A small image denoising model, trained from scratch.
Model: 4.5M parameters, 32-pixel images, norm groupnorm, widths [96, 192, 192].
Training: muon at rate 0.038, 20800 steps, batches of 256.
Data: trained on regions of photos with short descriptions (Visual Genome), 203450 training examples, 26.2 epochs.
Rows from block 2, named by matrix and row number. Rows with one number belong to one channel. Each number is 128 + 32 x the weight over the matrix's rms, rounded and kept within 0 to 255. All counts start at 0. Numbers have three digits each.
# convs0: first 3x3 conv (model.mid.0.convs.0.weight, 192x192x3x3), inputs 24-29, a 3x3 kernel for each
# convs1: second 3x3 conv (model.mid.0.convs.1.weight, 192x192x3x3, transposed), outputs 24-29, a 3x3 kernel for each
convs0.111:145143110176110150152137153161171082129124156102148132123146168040127120189099166123156161124107109148108125171178098087132125170124124126139121076131080113121081
convs0.112:092091117123160147122159181156109170111119172173144123166087093165143109134121116090053105159157165122075181115074124193105135189088156152098097125147174242117174
convs0.113:138072129138130110161149071142143155107112146177089088126180132154126095138156173097095135108156112118089180143114115130105122113143087144080155138125149142071107
convs0.114:131144104048168090177118152118126179162132193144138127116157127156126083097127153132161165102099118194130067121136195111081092122204138206075129149106126104181166
convs0.115:149142115137118066093130161188198134159156089129100118143160159098160103131162120136137178098156164130156123085111091137141153161187139149032116132077182096104135
convs0.116:136112162094102092156116128128188162157064133102056079143085133137183129139141100122091083129132076153104132188127138152086111115124171132132122131120161050122149
convs0.117:160137120122104128193106169176135110096091128133178112086121151202067140196088150116086111187111135119114136121187135194118167139133110091119116146098103093172064
convs0.118:135091087076126159097123122084109166169128087149150156170146162110114120121108138088190132098104118112160101114153111138149160169083077137144103133145112114199084
convs0.119:143153098087112116121108078152117144147140160138114140121144074146141136120162151081155174176113109179136192147105136093103091120136176138152132135098155150147150
convs0.120:154138160164142106168133128105141141101131116145130126171132122114110134141101132119171111128130132150101117165112085088119132114125109172143133055182128132072160
convs0.121:127143082146191143080104095121123081104084137102098120139087124108121072098101151159132119084143099164133133113129163108108166119071165150142122119137117168077182
convs0.122:097100167116124131168152158102108156089052112162099136127092071136152188128146133176150120157169183140130148081096169141091129105115150117039140130108129139164191
convs0.123:170141153115199090090111129190060154137178150162131107123101066137166094155145091176113117081017116093115122195090138136084086056139109107052129144102166182133160
convs0.124:185126127123156110100104123185115154111076075076122148128121127065131135101121122132147077155087103125158152145097132139160138155066158151144166191114183154142117
convs0.125:084127146138124127141119143173124113179122104133170077119168155100096057109129178083050141175102126087127134183127201172124130114049112126112147119137107120167128
convs0.126:124095108150114129140103167145118123095122135155146122099157145136118152091113116108125095142095073127105147057182102176153101175180136146104151130119136103140137
convs0.127:114191151111144157097163088142081202131121146119131112142096124148082119073093139170127137172125122104070146115117104067083122129122157132112156150160099136145122
convs0.128:101138151141105103151049138141170114129105119094108117190112137142152079135131090129084171074093088086073087136114153139107133079097163169106157188114098154085098
convs0.129:134107094139084138121115120123135081187116121083177127121110095085113173091157098091102097114133129098120134113118149122102112145146107108162169130112142114117145
convs0.130:103088179116159108094119077150097199087201099109165130063146070150073145156133137093132097112116103156115150149082110147097144109180086154128157128134123135109079
convs0.131:098196083151157168131124106160151169150121102092085170149130108078098117116137090162085108149101098092147021128111152094102128147128134174113095130083116121098137
convs0.132:101142137103147191141131171172129138089114160188068073183088127162151101186187161160125138167133178107140133190100134102095146079099126135101099153126114134097128
convs0.133:104055155183056159103128140082103157154099142130102173162143135098112135116113100100048108160119147094098135139124089043151129147170171135089175105107121127144122
convs0.134:161093145155168128116117098134071163098150078115132172135197135142137130102173185148126106167111098094125072154089101120170107094106123145143093117100099192135152
convs0.135:104099134102099091133101157151180190176062106152094138196145125093102121140127115144101184077164194136152098185159165125130145144187098138125086173128094142109151
convs0.136:105157166157126075139141178102120188063075134118095139136119173139176156110091171131111188108124123141095108137119095147101064165095197130113141095182097146138120
convs0.137:175134166109104193121121148104108151122159110097129142145147122075193151132100216110133175155112144184146136163172111150098081157110136117108182129099113142097138
convs0.138:092139108111136203146145138134131152167094086104121185112059155133176114149136132123137109134097147179157134156124103113155162147138103117100136143109107076133156
convs0.139:127156115138089205113122100107108137209148133123078126151171126147178086129083097148134124135124069200142131183133133137095135195103112063158153142126167136168135
convs0.140:059135101158100154073127141147135110167089146155155141129099119113152179172160114160098086100130109134156091126112075089136162169116123168167166114098090091124140
convs0.141:124158126133140084156113095182156068183118171061110101133184192113100105115133122126033187069050164176088155130146113107187149158146139104169097176102046115054105
convs0.142:163149124059136104103117156167146169101167105135117084116124148128080109116090126099197127122104162142120147109112071120094094096236158072130188137134107102169115
convs0.143:108090094105123092121132117118120146126142114127127113124130089113118099127088108155197182153157149144093113094152136103165066113112088146130075135135177113142149
convs0.144:119062113127032085092143107129062199064124143216117092087099161141137177128171109163120041134161066111138166111087150155132149166071121108128153172092134125120138
convs0.145:124143111160110156151166104100098155050149086135172149156133098130045150112096121156099126125104196184100114128083105129148115187121103097137140121114128128090095
convs0.146:146142135118122084170107178183189125100130143067124132111117110158112201126086129145204146191159128216141160145103128159057132091159135175115115081159151116116163
convs0.147:157118091160115111123044121116159119113096070127115115094099091055120118154182083163137136142148134158108125116093156133150171123079080145066165168077108102162116
convs0.148:126165098111063061119168172112162112112216142204080122119166122133174120137122188117131174107128128120127172137152089129134151190110057164125115088148122166113092
convs0.149:179173101138161062150105142092141048097148122122061149121193083096146141144156079117095116079127176108123136114137084112138112171115098144108108142140128091110121
convs0.150:115066091095145133121107149095098142090113115126116150133115105111125137117120038157126172114116104121094139171137136079125143124164140122112116147084115129147083
convs0.151:111143141104106145108098114124165121114110129121116195171100083125136113071106092152110117164114108135187144152059189175097120112115152127126160120147094097098186
convs0.152:162091135106137171192129113099118152142107167177157110139113079122118062091161114097100142148132116139104160103130092124063134142134122100097124066157135161116103
convs0.153:123130084115138143148067128145048186093137132083142077175122123162032120082098147096139146192097149129065111154125116132156169107142096129080095180128135112171164
convs0.154:091174164068130143065103064140094199152165113100085131134075143145068162099091130070114148080096121135186171131137137194103134156139102138145139111072140097114168
convs0.155:184082106120057125126166126102157147110119074091173169100096118210138086060175164050081135131112155103151119135093140134113178090096065108112094098142102153102128
convs0.156:111126154142168114140117144115091142056123131162056093168132178075149170110141110135061184139091105106123182081091093119099115158173168093107155165151093090134111
convs0.157:140194155150120150130109176131145105094114128076090140085126146143207153142146162153079136157105136155110115146104073092117131129080137139153101105068082115099166
convs0.158:101189185147118109203164110090152124094147164134156150140107077076121098129115170148142064127112109153084097138132121180067094135143132128114161173117179049166118
convs0.159:098159109119116127148122117154065164102139140088085085158125127134106080073145138171103137094104197147083174077188175126093130147103054162163146127137144125094106
convs0.160:129085123138065138117148181090079126130149128083158112116150133128135129110091114073200117129194126116104097074218160095158136146134110084130132104155131138139115
convs0.161:183127102103139098155183131145138164140159109071121126103110109134124168092090175076077130147163102148159109212154189184086092144143079066130173077127146149127136
convs0.162:120082166085148098111152196144112137130118085075128158120080140107125163148152098098119157155038117145094103138105116092151131144144160068132118133125114134124076
convs0.163:142062112082149076114134120145137111111109102224142136092176144118136108130131178153160122129108118134189075167097099163128060091140134127120099180114115117096046
convs1.111:177072169120098132197155103180142144137170141107120119094102115209125160158104096130154146165147129157119158138144113155110137145085151128135105159171114082116135
convs1.112:119119091126221108199103120164173151140138107135100097120208079135158157144100098086183144089079121123183147081129140141139124125087153159093131144205111116107111
convs1.113:145154153104070134113105080094173052121085138149091166136169095162163149166152094096120112210089100139187217129163119117079134040101141199145077136168103120106159
convs1.114:158098065106100110176081130174106066139116119130062156110117098122155170075172176153101114130120144083110176138075124137081109147120135144098096158138143087180121
convs1.115:117149130161098175134123120126146082110145078070104097087140139154178165118159120123122108123126118131144144149195138154095147186156104125122153117121060134117054
convs1.116:118109135192121124110139136197109111147147081168164146087108114144107109093059093149123074143135153099184140146125129179117091070162090159129173044137138098108105
convs1.117:131120139144110111101127124177106068155099148124063117173080141117080079132140139078145105121174144144120057151143123077120082078068085132150090205161169095179127
convs1.118:138107168076170110139149167173147176142128066152110135114109090177105117182140139157086162125141127139152088125078106081190114132106086150094106172162141126079139
convs1.119:173140128074144082158038159097125233133177160134068104120207153147134167128120140118145133110167097177119142063142144113092115141092085132131065159151096075091083
convs1.120:168108122137160174120135121156131131163132137101184067130166107143121144185108085096109144071112098206226117141062150111177146090097087170082119167060101137162134
convs1.121:153114103139172144115166115112089153122107173138138107066088120156151103129140104150101110141139138062137133082133131133104152155156147100134131097196125076149176
convs1.122:130153184118048130170076201064064098148112130167170125043124150126091145122137127223182129123139096208152169101122118114149118066151125120089166121116092135153177
convs1.123:119116153103125093124195165146131190124166089167107127062075156133105090138112136116147100084108101159182103129164149115088158159172151147153131086122145199129133
convs1.124:123187147096170105158142125143100115159058094087134083145122088194130094074171135091080164164122160074142081157055118125074161130083080098152138120123096129121129
convs1.125:110101136183113167085113216120111098137162110107078117114133139133122133180133071179144107131165172149135109108117152084126167148136118156114150063119114100106126
convs1.126:172072159091071124132155138101173144124144160170121123100113193125133068093047109157107179176122096076126135120144096137166134132174088074112103106189121142114129
convs1.127:115125107118097110107108150183112142111124073066163159139149083098103171068208147105133135157144081146117125140089167119074132125092140055140161148197072160141132
convs1.128:156149129110172114144153163165140222115173138148097172111135154132092104155107155116128082129143087108058144108125176113135101163133099154099100148079144137122114
convs1.129:126124111133122137171140061088135131080166180129133128154181157225155055141130119137069134198102150148137124132115150082124098073147139099122145186094147087192111
convs1.130:110205111122117132119138096110160094150090141177109130135137120125181132094142122162108146148131154125117122159137120135134132118105096142142144137119126110131155
convs1.131:101115090122172141116089107153096055084177173122129178176134115093083139148139111096119108135150143093122097163116073131170167173124055167089101151116135126101115
convs1.132:083158172059155132106169158123051131099148172089166131121071105046167153127139148147121146156166150082097073157146139170130111102137136110119078126086177100207106
convs1.133:144118149107120159162123181048159143089129093101129118092044162130124119158142157091117074118125178116133120079137158129082109127127144122125125113170117122104060
convs1.134:087128112142151160068108121140157128111157125177083136130063078161165154078133139158072168090169107130095182096122166215209116073103117114119147165085122133157148
convs1.135:095113187107126128097137163134170135177112093112116182118188122119129170129118118174146147139126054067153094103116124131082129094123046071193122097107113077106173
convs1.136:107089085148160120147121129151077142141220125071141124104096084097133151127149095137165077103111104105153136131115108100138167162091119105160112146102132121136116
convs1.137:139183128117089120107159112099191186170142130102118196137161160152136161081203172128177110103097131123105174127059136104172110125119093089106101134146112096141077
convs1.138:137123178129161151133116160113124115110125129097091125111118132112179154161116077103140122120159121133141093107112105136157146139139094144163177118111063119148150
convs1.139:125104125152144132107124180187031118044105131146097133100058131134112108091129101116123199122087106125131171175121139137113142198027114190146150036138109135117095
convs1.140:107123113147153158091135119171122073072151101093108070135168184172117015122183110166113157110172079129101096113197154128092150162142087119138103163174154143163081
convs1.141:133157140182089150107135148083157110114031116139199079160168169114048093125155135092164118148095122113104103164093176134124146174125140118139096148131074076123137
convs1.142:120169114127162104111163140161117114116119161111193124137127137193106190137114086145127082168206116114114147115136105086160162151072141099067077088136188143168107
convs1.143:126088132110125121141117085128138137069102159122159128123121101055088125156138087143159146195120130167132164086107106094122111129088079147170148109180105143151110
convs1.144:109155092121126174154175084171136091094189138102124121125181146139045113145126096146154139108150103107144085186134166122120152151153152131144148085167111143128136
convs1.145:071100139143192107135152149075090132118145122132120107155151107148170137137115151193079123093127179052128110155146150115111132124122103144098141138162090120151121
convs1.146:122105148128108121163193099129095142136153215097130128118084171116037148124147125140155110126154164165089144112114113096159087126100081167108148146201146139168143
convs1.147:104183085080093141163159152165134108130107164127105109087127151132161131111114156112105133110156175099103111074146085113170149135153116191144074097098186108144130
convs1.148:138139105100199169113057111163119131075129127167122141150119140085127115115075131117109176143143061073137114133173109141111135155099124084134096093086177132145133
convs1.149:196115133082157140144183154177181117161146084142093133152101079143099126176092088118144156092109130146096135168149112106169034161124074119127112146104099059139101
convs1.150:128172079189111145128202104088100168084103136093154179146074127096112114130146121147081158147113148166167140130137134064122085170208141107170118128170101124135182
convs1.151:146162122103124066115138152095179138130131136148113141105105107140107077171111138100170172160127157083139070126100128144095141160129167144149141158119139168113107
convs1.152:158122178092155146082124135115089129135101149118118174150101129114097136120117130110146120098089115101172083111112100109122151146118138127097080118182071175124142
convs1.153:122091148145162139123174118127134152118169099164110080111099119067128133143153109184087221155156146116113066151086129124129043151161126131121136123085172139136105
convs1.154:144091143131170152147146099124154123144132119171140075175095099162162129141073099103097094109086130084136142126074157125145139163157092126139128166181160217075111
convs1.155:144108153105096121122094098089161146117201085102213077118115132152154131100157135175132125071118151176135159233172151118074119147188147133125094126099106172107125
convs1.156:109121165159130098105126139131175107089226133109131102083138112160124145135121179159113162178154179097147080105145099150103118175120149144179109108129135171080137
convs1.157:092112155132125065082109120155086132114134124127137122128106050103163113145059111109107153145084131088130125126084163114115156158078099103129113107151141129144124
convs1.158:113169105125146147147158145136109133108141114107110098074064128184077141106146102112183119098126117168067091126110112102104119145104087118107156120078106122104178
convs1.159:105114141089164114111165164112130145135095124088190150116109145168167116092130112132117099104112093102179079072121123180142192072128147083130146130123159092148103
convs1.160:171060167145074117145092134141091182102100103133079110139113094137116091128112127139118111098097155146107131110150090102159131090140074119136118115099101132081099
convs1.161:167132132178109180197125121087130151138149206172111138144183162114110167145050115110116085173101114094090163160203105119166121135069112131104075105174176113086053
convs1.162:125069098139110109112159146098161113076114182140132128146145124177167115155080121112089116111135161196182164129172122118100188158149112153160126133100175164163111
convs1.163:084077151141141106121133192111156105150180119096174041104132107111158118159146094137105128143137101098169124136100128147066146107128093110156142093092133156169126