A small image denoising model, trained from scratch: norm groupnorm.
Rows from block 2, named by matrix and row number. Rows with one number belong to one channel. Each number is 50 + 12 x the weight over its row's rms, rounded and kept within 0 to 99. All counts start at 0. After the name is the row's rms in percent of the matrix's.
# convs0: first 3x3 conv (model.mid.0.convs.0.weight, 192x192x3x3), inputs 108-113, a 3x3 kernel for each
# convs1: second 3x3 conv (model.mid.0.convs.1.weight, 192x192x3x3, transposed), outputs 108-113, a 3x3 kernel for each
convs0.19 100:77 57 40 47 57 62 47 55 57 50 61 38 52 58 30 55 66 38 66 52 54 53 65 44 56 53 58 19 65 46 33 28 52 47 52 39 60 30 50 78 55 46 23 45 53 47 43 42 29 60 59 47 47 55
convs1.19 098:37 59 32 33 66 54 57 52 63 64 49 42 67 37 57 44 21 60 39 66 71 32 51 39 63 65 54 36 49 54 59 66 47 41 47 62 39 57 43 54 42 55 65 44 54 43 09 48 47 54 42 53 68 55
convs0.20 099:54 49 74 56 36 51 63 76 47 40 61 50 42 52 46 66 62 51 62 57 56 48 58 65 36 58 50 48 46 38 57 52 44 45 38 60 34 42 37 56 25 41 57 40 43 51 62 60 48 51 39 31 26 52
convs1.20 100:41 51 62 69 43 23 52 39 62 52 32 36 50 47 46 28 47 48 50 53 40 66 40 13 43 68 46 47 47 28 42 47 49 55 43 31 56 43 28 49 37 75 33 43 47 43 39 72 71 81 40 73 49 56
convs0.21 100:68 51 50 53 37 58 29 47 38 47 53 52 43 39 34 60 46 37 40 45 48 54 35 50 52 51 56 33 31 47 54 51 43 47 52 33 49 41 60 48 55 55 68 50 53 43 20 41 52 62 57 65 48 42
convs1.21 101:71 53 46 63 64 48 53 48 53 46 50 46 45 42 49 49 44 52 48 52 81 55 51 58 48 47 33 33 63 50 53 63 50 50 49 64 66 44 68 64 37 24 33 10 59 37 52 18 67 52 35 53 63 47
convs0.22 102:28 61 40 54 32 62 51 16 59 37 45 56 44 75 26 51 55 61 40 51 29 35 34 60 64 64 45 48 63 31 24 38 53 49 55 63 36 47 53 53 29 29 59 47 51 75 34 35 39 42 57 41 33 44
convs1.22 101:52 52 43 63 54 52 50 65 46 38 51 52 44 62 40 69 39 46 50 49 59 28 62 44 53 41 77 44 56 51 45 69 59 50 26 37 38 53 44 65 50 69 44 47 64 43 27 50 52 68 53 45 34 34
convs0.23 100:48 57 47 51 40 39 59 52 46 63 52 63 63 43 49 44 44 50 24 44 68 44 38 47 24 56 41 56 59 75 63 33 32 59 39 59 49 34 47 51 58 66 55 64 31 44 44 50 40 51 48 52 47 55
convs1.23 101:38 54 50 43 62 59 59 61 76 40 49 52 34 42 46 32 45 25 48 45 59 37 50 57 42 35 33 57 37 41 40 50 64 47 42 36 22 53 62 63 42 44 65 48 64 32 49 54 54 48 44 29 65 65
convs0.24 099:59 64 57 56 58 71 62 63 60 53 44 51 19 69 35 49 43 39 59 30 53 50 47 55 45 48 58 54 24 66 43 53 48 31 41 36 48 54 54 63 46 47 66 56 38 42 38 34 43 56 76 57 57 55
convs1.24 098:67 26 49 48 56 50 48 59 62 47 34 50 39 46 58 49 75 38 58 53 52 30 36 46 62 50 44 30 44 37 62 53 39 47 39 35 30 55 37 41 57 53 67 34 49 67 52 42 44 60 51 43 54 56
convs0.25 097:62 73 44 50 61 42 45 37 39 44 38 63 35 59 47 64 51 62 58 58 39 51 43 49 52 61 39 38 55 42 44 62 55 59 60 52 51 51 60 24 63 46 45 75 64 42 42 62 48 33 68 52 57 33
convs1.25 098:55 72 43 70 64 60 47 51 34 69 47 43 56 44 45 35 58 59 53 63 49 55 60 68 62 49 55 48 48 39 50 65 43 60 31 39 64 73 47 57 42 39 31 48 68 41 45 53 49 54 70 71 58 66
convs0.26 100:43 55 20 37 76 49 69 63 48 48 49 30 70 36 47 40 63 25 72 34 66 40 48 28 41 43 47 43 54 50 46 63 36 46 43 51 50 42 65 57 57 45 42 51 74 58 65 43 62 52 34 41 71 65
convs1.26 103:50 53 30 39 29 41 42 46 45 25 32 54 41 45 59 41 61 44 39 35 43 57 47 53 38 39 59 48 49 60 33 54 56 40 60 37 74 70 62 61 51 41 47 69 50 44 47 46 54 51 57 47 60 40
convs0.27 099:62 53 27 39 57 45 45 58 55 42 46 37 61 26 43 27 68 52 49 57 55 51 38 06 39 56 50 60 32 45 55 46 28 49 75 65 75 46 36 45 46 61 31 55 62 35 52 64 61 53 51 51 51 26
convs1.27 100:64 43 38 48 60 46 56 37 61 63 54 54 37 34 59 20 35 43 57 62 63 52 54 41 55 42 51 51 40 52 39 52 41 46 55 49 73 53 55 45 68 45 47 67 33 51 63 44 39 50 46 43 37 59
convs0.28 099:42 40 50 67 68 49 46 56 63 54 63 63 52 45 53 40 60 27 50 63 47 36 44 40 63 47 53 65 54 39 49 69 35 52 49 54 48 58 55 41 48 12 48 44 46 42 52 30 48 49 56 32 56 53
convs1.28 100:49 35 48 57 27 53 38 61 25 48 70 66 60 50 44 70 21 47 45 54 34 37 52 52 64 53 48 70 42 49 48 51 55 51 57 33 23 74 43 37 47 42 54 64 58 74 39 54 45 75 68 52 36 55
convs0.29 101:61 70 49 66 33 41 46 42 28 60 36 47 35 51 37 39 39 34 56 42 66 46 72 43 43 81 54 64 56 54 63 44 44 57 67 40 45 39 53 61 42 44 62 65 54 62 40 54 59 65 42 65 46 53
convs1.29 099:49 64 55 52 69 55 32 48 51 65 50 52 63 56 61 38 36 32 51 42 53 57 63 56 41 41 38 70 44 57 46 59 24 15 56 46 49 59 15 55 52 38 45 33 59 62 30 47 77 53 53 53 63 35
convs0.30 100:50 45 37 61 53 43 49 46 50 31 70 26 35 76 40 45 54 40 63 54 29 34 73 59 43 47 57 55 36 57 58 62 72 60 52 63 65 47 33 48 20 32 60 65 51 30 48 47 51 52 54 26 45 52
convs1.30 100:35 53 45 33 49 76 68 28 61 55 49 20 59 54 48 26 69 57 46 53 49 59 63 51 57 53 42 56 49 41 28 67 39 53 35 56 59 31 34 55 35 78 49 42 54 57 52 33 78 73 53 36 59 52
convs0.31 103:27 60 51 51 38 50 48 42 33 72 23 58 57 49 41 42 66 40 45 43 42 52 52 58 47 68 42 49 38 50 54 45 30 38 35 71 36 44 55 61 46 46 55 66 47 37 38 74 57 50 46 56 58 41
convs1.31 100:47 40 64 60 30 41 47 52 59 49 45 60 47 51 68 56 47 38 32 32 32 47 46 41 64 38 57 49 50 36 79 52 51 47 72 62 47 56 64 60 34 39 54 67 42 37 59 59 63 76 52 49 36 39
convs0.32 096:40 47 51 27 60 62 41 53 32 47 49 68 62 48 53 73 43 41 52 62 37 35 48 36 38 44 42 33 58 45 57 51 62 73 35 40 39 45 45 61 63 41 53 40 47 46 78 47 45 43 61 47 45 65
convs1.32 101:65 60 52 41 46 51 31 40 49 67 70 56 54 61 28 61 63 35 55 46 63 23 59 46 38 38 38 48 42 39 58 64 49 62 62 48 44 58 84 51 63 60 46 47 27 64 60 42 65 49 58 51 51 52
convs0.33 104:50 45 19 52 38 43 43 52 62 40 65 55 34 53 30 39 37 46 51 63 40 50 91 33 40 66 34 45 51 47 46 40 40 51 64 27 58 45 54 44 50 53 46 64 55 50 51 47 62 59 28 51 53 32
convs1.33 101:24 44 50 69 64 59 32 38 50 45 61 50 56 73 45 50 51 31 57 40 30 55 60 34 55 53 48 33 61 57 52 65 49 45 76 28 33 30 48 75 48 45 33 37 37 43 45 51 35 62 43 61 42 51
convs0.34 102:26 36 51 63 28 56 58 48 59 53 60 47 61 53 15 47 31 55 57 62 40 44 62 38 55 39 79 57 59 50 63 72 44 59 57 37 40 54 59 49 63 46 52 60 55 28 56 58 37 41 67 74 70 47
convs1.34 101:38 65 36 50 45 66 57 59 40 52 49 46 39 65 54 58 54 62 50 58 50 67 69 46 38 65 64 62 69 65 61 65 40 41 59 46 72 58 56 36 51 53 41 52 23 49 59 44 41 39 39 57 58 39
convs0.35 100:60 26 34 49 31 31 45 56 45 48 43 58 69 54 42 60 57 45 62 44 49 48 33 46 27 51 55 46 17 45 37 72 49 36 33 54 41 62 52 59 64 60 54 45 40 47 59 48 45 62 40 55 47 75
convs1.35 097:41 19 62 57 69 70 39 25 49 67 63 34 71 56 54 41 52 31 47 34 40 61 30 35 60 51 45 48 70 80 64 41 35 31 46 23 40 12 47 68 43 37 46 31 52 60 51 49 89 48 74 45 54 60
convs0.36 100:11 43 42 46 43 61 30 60 37 58 59 36 65 45 79 50 53 69 59 52 30 52 51 68 54 25 51 56 45 54 49 44 56 41 34 41 57 66 54 53 35 61 39 64 55 52 39 44 39 62 41 56 36 61
convs1.36 101:52 57 50 57 50 65 66 69 51 31 65 37 38 37 39 51 57 38 27 48 27 54 74 39 40 48 57 47 31 68 59 31 79 48 37 58 29 39 43 75 33 50 51 53 43 42 57 34 58 66 34 17 59 77
convs0.37 101:33 44 55 49 63 51 53 37 48 64 39 36 55 47 45 54 59 66 51 71 50 65 54 51 55 24 35 48 53 56 58 55 34 40 37 40 62 57 44 53 60 56 58 51 36 69 39 40 49 48 58 48 63 63
convs1.37 099:48 47 52 44 72 58 34 48 64 41 24 51 42 38 42 47 41 57 38 50 54 35 57 27 36 52 49 46 54 38 44 37 65 68 50 29 38 53 73 50 53 53 51 71 38 56 53 37 42 43 47 54 68 45
convs0.38 103:83 44 31 53 55 61 56 57 52 59 42 65 50 42 66 54 37 72 59 70 66 47 49 67 53 40 44 53 60 58 52 59 65 58 43 77 37 60 43 60 31 59 60 48 42 50 45 29 75 53 57 41 63 48
convs1.38 100:61 61 30 22 56 29 41 59 28 75 54 55 29 48 44 77 30 48 74 55 51 41 48 48 41 34 70 62 41 54 54 75 40 52 63 40 78 45 49 51 46 53 62 40 62 57 64 54 59 68 61 41 33 47
convs0.39 099:48 67 45 55 52 49 75 64 65 57 59 73 43 68 37 40 44 28 31 49 51 51 54 50 57 20 60 48 62 24 42 57 52 55 48 54 51 48 53 38 61 55 50 37 52 64 42 70 50 54 38 40 56 46
convs1.39 100:67 21 59 43 38 39 47 65 49 45 66 60 27 67 51 35 60 68 39 36 34 47 31 40 59 37 60 58 55 52 31 48 60 30 45 37 54 50 59 54 64 48 45 48 35 63 34 58 30 50 36 60 62 57
convs0.40 103:31 67 35 71 45 54 57 58 53 29 58 60 58 53 66 42 50 51 52 65 68 62 59 71 42 32 42 24 35 57 55 63 49 50 69 33 34 45 54 39 72 49 40 56 42 52 47 41 51 30 48 38 37 52
convs1.40 099:31 40 37 39 35 37 46 31 48 67 39 46 50 69 46 47 42 50 37 43 46 60 75 54 34 59 36 54 38 63 45 56 25 59 62 57 37 38 51 12 39 48 40 33 54 69 41 40 41 58 48 56 44 53
convs0.41 104:50 47 63 87 40 79 45 59 34 59 58 61 42 75 55 67 49 14 35 65 38 54 38 50 34 74 69 26 35 33 58 39 61 59 68 48 43 54 50 49 58 40 51 55 51 59 53 33 60 41 48 40 35 58
convs1.41 099:35 40 66 56 32 51 62 25 58 61 36 34 46 18 67 66 46 51 54 71 67 39 60 69 45 27 52 59 35 71 51 44 70 53 51 58 51 60 46 70 61 41 49 72 61 70 38 39 66 42 44 34 57 34
convs0.42 100:38 52 48 58 52 48 52 51 52 60 39 36 47 55 53 39 35 29 53 48 58 42 66 44 53 50 35 34 64 62 68 46 58 46 57 50 41 46 51 53 34 54 57 38 52 59 44 64 35 54 44 45 73 41
convs1.42 098:33 51 60 66 69 52 67 56 47 58 36 35 59 44 33 41 56 63 50 38 52 43 64 67 39 62 78 43 49 61 61 45 36 67 57 53 50 60 53 54 73 57 52 41 50 49 55 60 37 56 46 60 48 36
convs0.43 098:49 63 41 66 41 34 49 42 58 69 53 47 45 51 36 35 72 63 68 43 59 54 56 45 59 63 50 45 66 45 48 38 46 44 51 50 38 51 34 56 42 56 68 45 49 69 44 51 31 61 73 52 55 18
convs1.43 102:56 39 64 35 54 65 56 61 55 51 51 64 45 53 36 27 27 45 53 32 65 59 41 52 62 58 56 35 35 65 35 44 61 57 37 64 29 58 36 42 72 70 21 35 55 72 50 49 61 49 50 52 54 30
convs0.44 103:36 55 28 53 44 59 39 59 36 53 48 52 56 71 43 70 41 59 49 72 44 52 55 49 47 43 57 42 53 58 56 49 56 16 64 73 55 53 48 35 47 39 48 44 70 40 61 50 44 37 30 55 56 61
convs1.44 099:39 44 53 62 49 62 48 54 63 60 55 47 49 60 49 55 42 41 42 70 56 67 55 57 57 52 55 42 54 50 65 39 44 46 58 61 60 43 39 41 51 78 58 56 40 60 42 35 35 50 60 54 62 52
convs0.45 096:31 46 50 47 30 48 60 41 67 32 38 51 62 48 39 63 30 53 43 32 46 60 66 54 39 63 63 51 67 62 53 35 54 51 57 55 35 48 49 66 48 49 38 56 55 25 62 38 48 65 59 39 57 54
convs1.45 100:59 73 50 54 27 32 41 52 45 42 50 47 66 53 42 26 54 56 68 36 50 37 79 48 75 34 52 68 48 50 53 56 45 53 39 65 57 56 40 53 47 59 66 32 51 61 45 34 58 18 34 51 41 60
convs0.46 097:67 48 52 30 54 44 54 38 57 46 51 43 59 31 50 41 72 55 55 50 58 59 31 51 58 52 35 31 48 53 49 50 32 55 30 53 42 41 57 32 78 47 48 41 39 39 51 66 47 58 46 32 43 13
convs1.46 098:55 56 73 61 48 33 43 63 34 40 65 49 51 56 46 42 53 30 55 33 50 45 53 29 32 24 56 48 48 43 43 47 63 57 69 65 61 62 41 12 45 71 47 61 61 61 41 84 52 40 60 32 30 49
convs0.47 100:69 48 64 52 55 53 45 47 59 40 51 47 44 41 47 51 48 47 48 58 47 52 62 35 67 32 25 51 45 68 37 26 46 41 47 49 26 55 48 45 52 43 58 50 70 43 58 42 56 36 43 56 50 33
convs1.47 100:43 43 24 61 54 55 32 55 59 44 60 37 43 38 49 55 49 36 51 68 50 46 43 39 49 53 55 49 36 56 38 43 71 33 50 49 47 63 36 34 55 43 56 61 60 54 57 42 52 53 63 54 34 30